config = dict(
    model='encoder-decoder audio transcriber',
    dataset='short read English sentences (LibriTTS-R)',
    train_examples=26041,
    time_shift_ms=100,
    n_mels=80,
    hop_length=160,
    input='log_mel',
    spec_augment=True,
    win_length=400,
    tokenizer='word',
    vocab_size=5132,
    encoder_arch='quartznet',
    encoder_norm='batchnorm',
    encoder_activation='relu',
    encoder_depths=[3, 3, 3],
    encoder_kernel_size=9,
    encoder_stem='single',
    encoder_widths=[128, 160, 192],
    fusion='cross_attention',
    decoder_width=320,
    decoder_layers=10,
    decoder_norm='layernorm',
    decoder_norm_position='pre',
    decoder_activation='geglu',
    decoder_mlp_ratio=2.67,
    decoder_head_dim=64,
    decoder_fused_qkv=True,
    decoder_bias='none',
    decoder_qk_norm=False,
    decoder_parallel_block=False,
    decoder_inner_norm=False,
    decoder_positions='learned',
    decoder_cross_attention_every=2,
    decoder_tie_embeddings=True,
    init='torch_default',
    residual_init='none',
    optimizer='muon',
    muon_scale='original',
    lr=0.01,
    momentum=0.85,
    nesterov=True,
    orthogonalizer='polar_express',
    adamw_lr_other_params=0.0016,
    grad_clip=1.0,
    ema_decay=0.99,
    steps=4000,
    batch_size=256,
    epochs=39.3,
    lr_schedule='cosine',
    final_lr_fraction=0.05,
    warmup_steps=120,
    weight_decay=0.05,
    adamw_weight_decay_other_params=0.01,
)
Rows from block 2 of the audio encoder of a small encoder-decoder audio transcriber, named by matrix and row number. Rows with one number belong to one channel. Each number is 500 + 25 x the weight over its row's rms, rounded and kept within 0 to 999. All counts start at 0. Numbers have three digits each.
After each channel's rows are labels from the 100 clips, of 14848, where the channel reaches its highest value: "responds to" is what is common among them; "loudest" is the band of the loudest frequency at the time of the peak. Only what is clearly more common there than usual is listed. The data: short read English sentences (LibriTTS-R).
# convs1: first pointwise conv (encoder.blocks.2.convs.1.weight, 128x128x1), inputs 86-127
# convs3: second pointwise conv (encoder.blocks.2.convs.3.weight, 128x128x1, transposed), outputs 86-127

convs1.57:483535461496496498464498535480523465485444453467517506481513544520511512499532485505493479506445514528525537487490561475479473
convs3.57:431462502499506501473509482508551478499518488502517480464528500506517502506511508468513520494526479486498453487506465466498505
responds to: voice: female
loudest: 250 to 500 Hz

convs1.31:479509525491528457479484508509525508484494468480508495465493463498477488519480461520481518506483458480500484518464509476459528
convs3.31:508496486531483457509494462502522486492468478511487503470477474498487486502487468466471484480480512487489502509487516527490504
responds to: the word "i"
loudest: 250 to 500 Hz; 500 to 1000 Hz

convs1.117:511504503482498489473515528489491485480493503480483524497505502473500500500515485481531564516523517506487491518502495541465537
convs3.117:532446532472533506511483508522494498541519500490521514465489486486470508494499486510489495476492518448478513468488483449446492
responds to: the word "i"
loudest: 500 to 1000 Hz

convs1.38:529526514523483442493511540489521478507502501492493484554482469507478521455496483493488524507531487458510502467501515507496489
convs3.38:522552471550497511544493518502536513543553463488526497540525472495512496512494492444511502490487488530494502508489553483499486
responds to: text has "what"
loudest: 250 to 500 Hz

convs1.122:527509496489502531499537451476531506506513492486477447508506504489498488503533522502514512488444516485504523522468501460446506
convs3.122:475491477515485461507514469511486498500498511441515455490475529471525466494478503482465465513506471493498510505535498476461501
responds to: the word "was"
loudest: 4000 to 8000 Hz

convs1.83:459465478507504493470448534494519563462513508514492498493489488513508493529494456521554486448482503464528557510497495520458499
convs3.83:492490525487489489500509497471506489479536498499520496528492476488497484499470507572494522526520509495501538498497529531545523
responds to: voice: male
loudest: 500 to 1000 Hz

convs1.71:509482474480489482521522480489466487509497493497531495500500451514500510482473500503459507533508473502523480554525472536440508
convs3.71:502465531539504488513482511497496495507481527515515496528529479557479497501508488486466531475516518524503503499459501503509481
responds to: the word "i"
loudest: 500 to 1000 Hz

convs1.126:520526504524455432495495486497519534481521490477513502473499523503515547517505482502492485481504454519459498474503492520472462
convs3.126:502446532482491478500504505507508490494527488523509532513480502498493524542537536513495504514535512493564529538464466515540502
responds to: the word "it"
loudest: 250 to 500 Hz

convs1.1:463456491502525484492501510460505461541512496466503470511479540503495484534521548467519494493451477497532480450523488485532512
convs3.1:509474478520532489484520463532492519464482505504474494500486500487477514487555480498524505477457482439432483474474481519511492
responds to: the word "you"
loudest: 250 to 500 Hz

convs1.30:495482516514502508533486498499508531480522541497510516517451511498528499502539478519490535479488541509484498502476528576457494
convs3.30:495532501508474477459497503509496517456499512498565503488521529533492433539509489546500489492478506506526492492505509518507519
responds to: the word "i"
loudest: 500 to 1000 Hz

convs1.16:514477505513599500495517484485475463494497488479483497467504483476497487475489506484509498489509487518482508479490473497492529
convs3.16:485493488564475503510531482501490525486483499540536509478525483528561474506524465486557511464532523487559456465510508483511513
responds to: the word "was"
loudest: 250 to 500 Hz

convs1.64:478528477523499474515474485505494493486498471510461512532508477505506505535476456492480480512485512486521445449510493491454523
convs3.64:540496512528479508512468477492468469466471533474509484521504488458491497465522462555494491526501496506515525521504485475530524
responds to: voice: male
loudest: 250 to 500 Hz

convs1.114:490466532478490484509519537519482477465523547517477500490493524482493482475504468455467546507474499507537482444541503489490459
convs3.114:510472501488491541494498503480452541483500509469493486498465472496503453490565469512495487517488443519488506560474513482497481
responds to: voice: female
loudest: 250 to 500 Hz

convs1.18:507509490516502461539525525485496532489485491525494480521466536512480501550504519495520487538546493546500574522516482535513483
convs3.18:493494526495507492438479487472422526462517469546481493483470473481489485506504550491525465468461545485489516492474475483478461
responds to: the word "of"
loudest: 4000 to 8000 Hz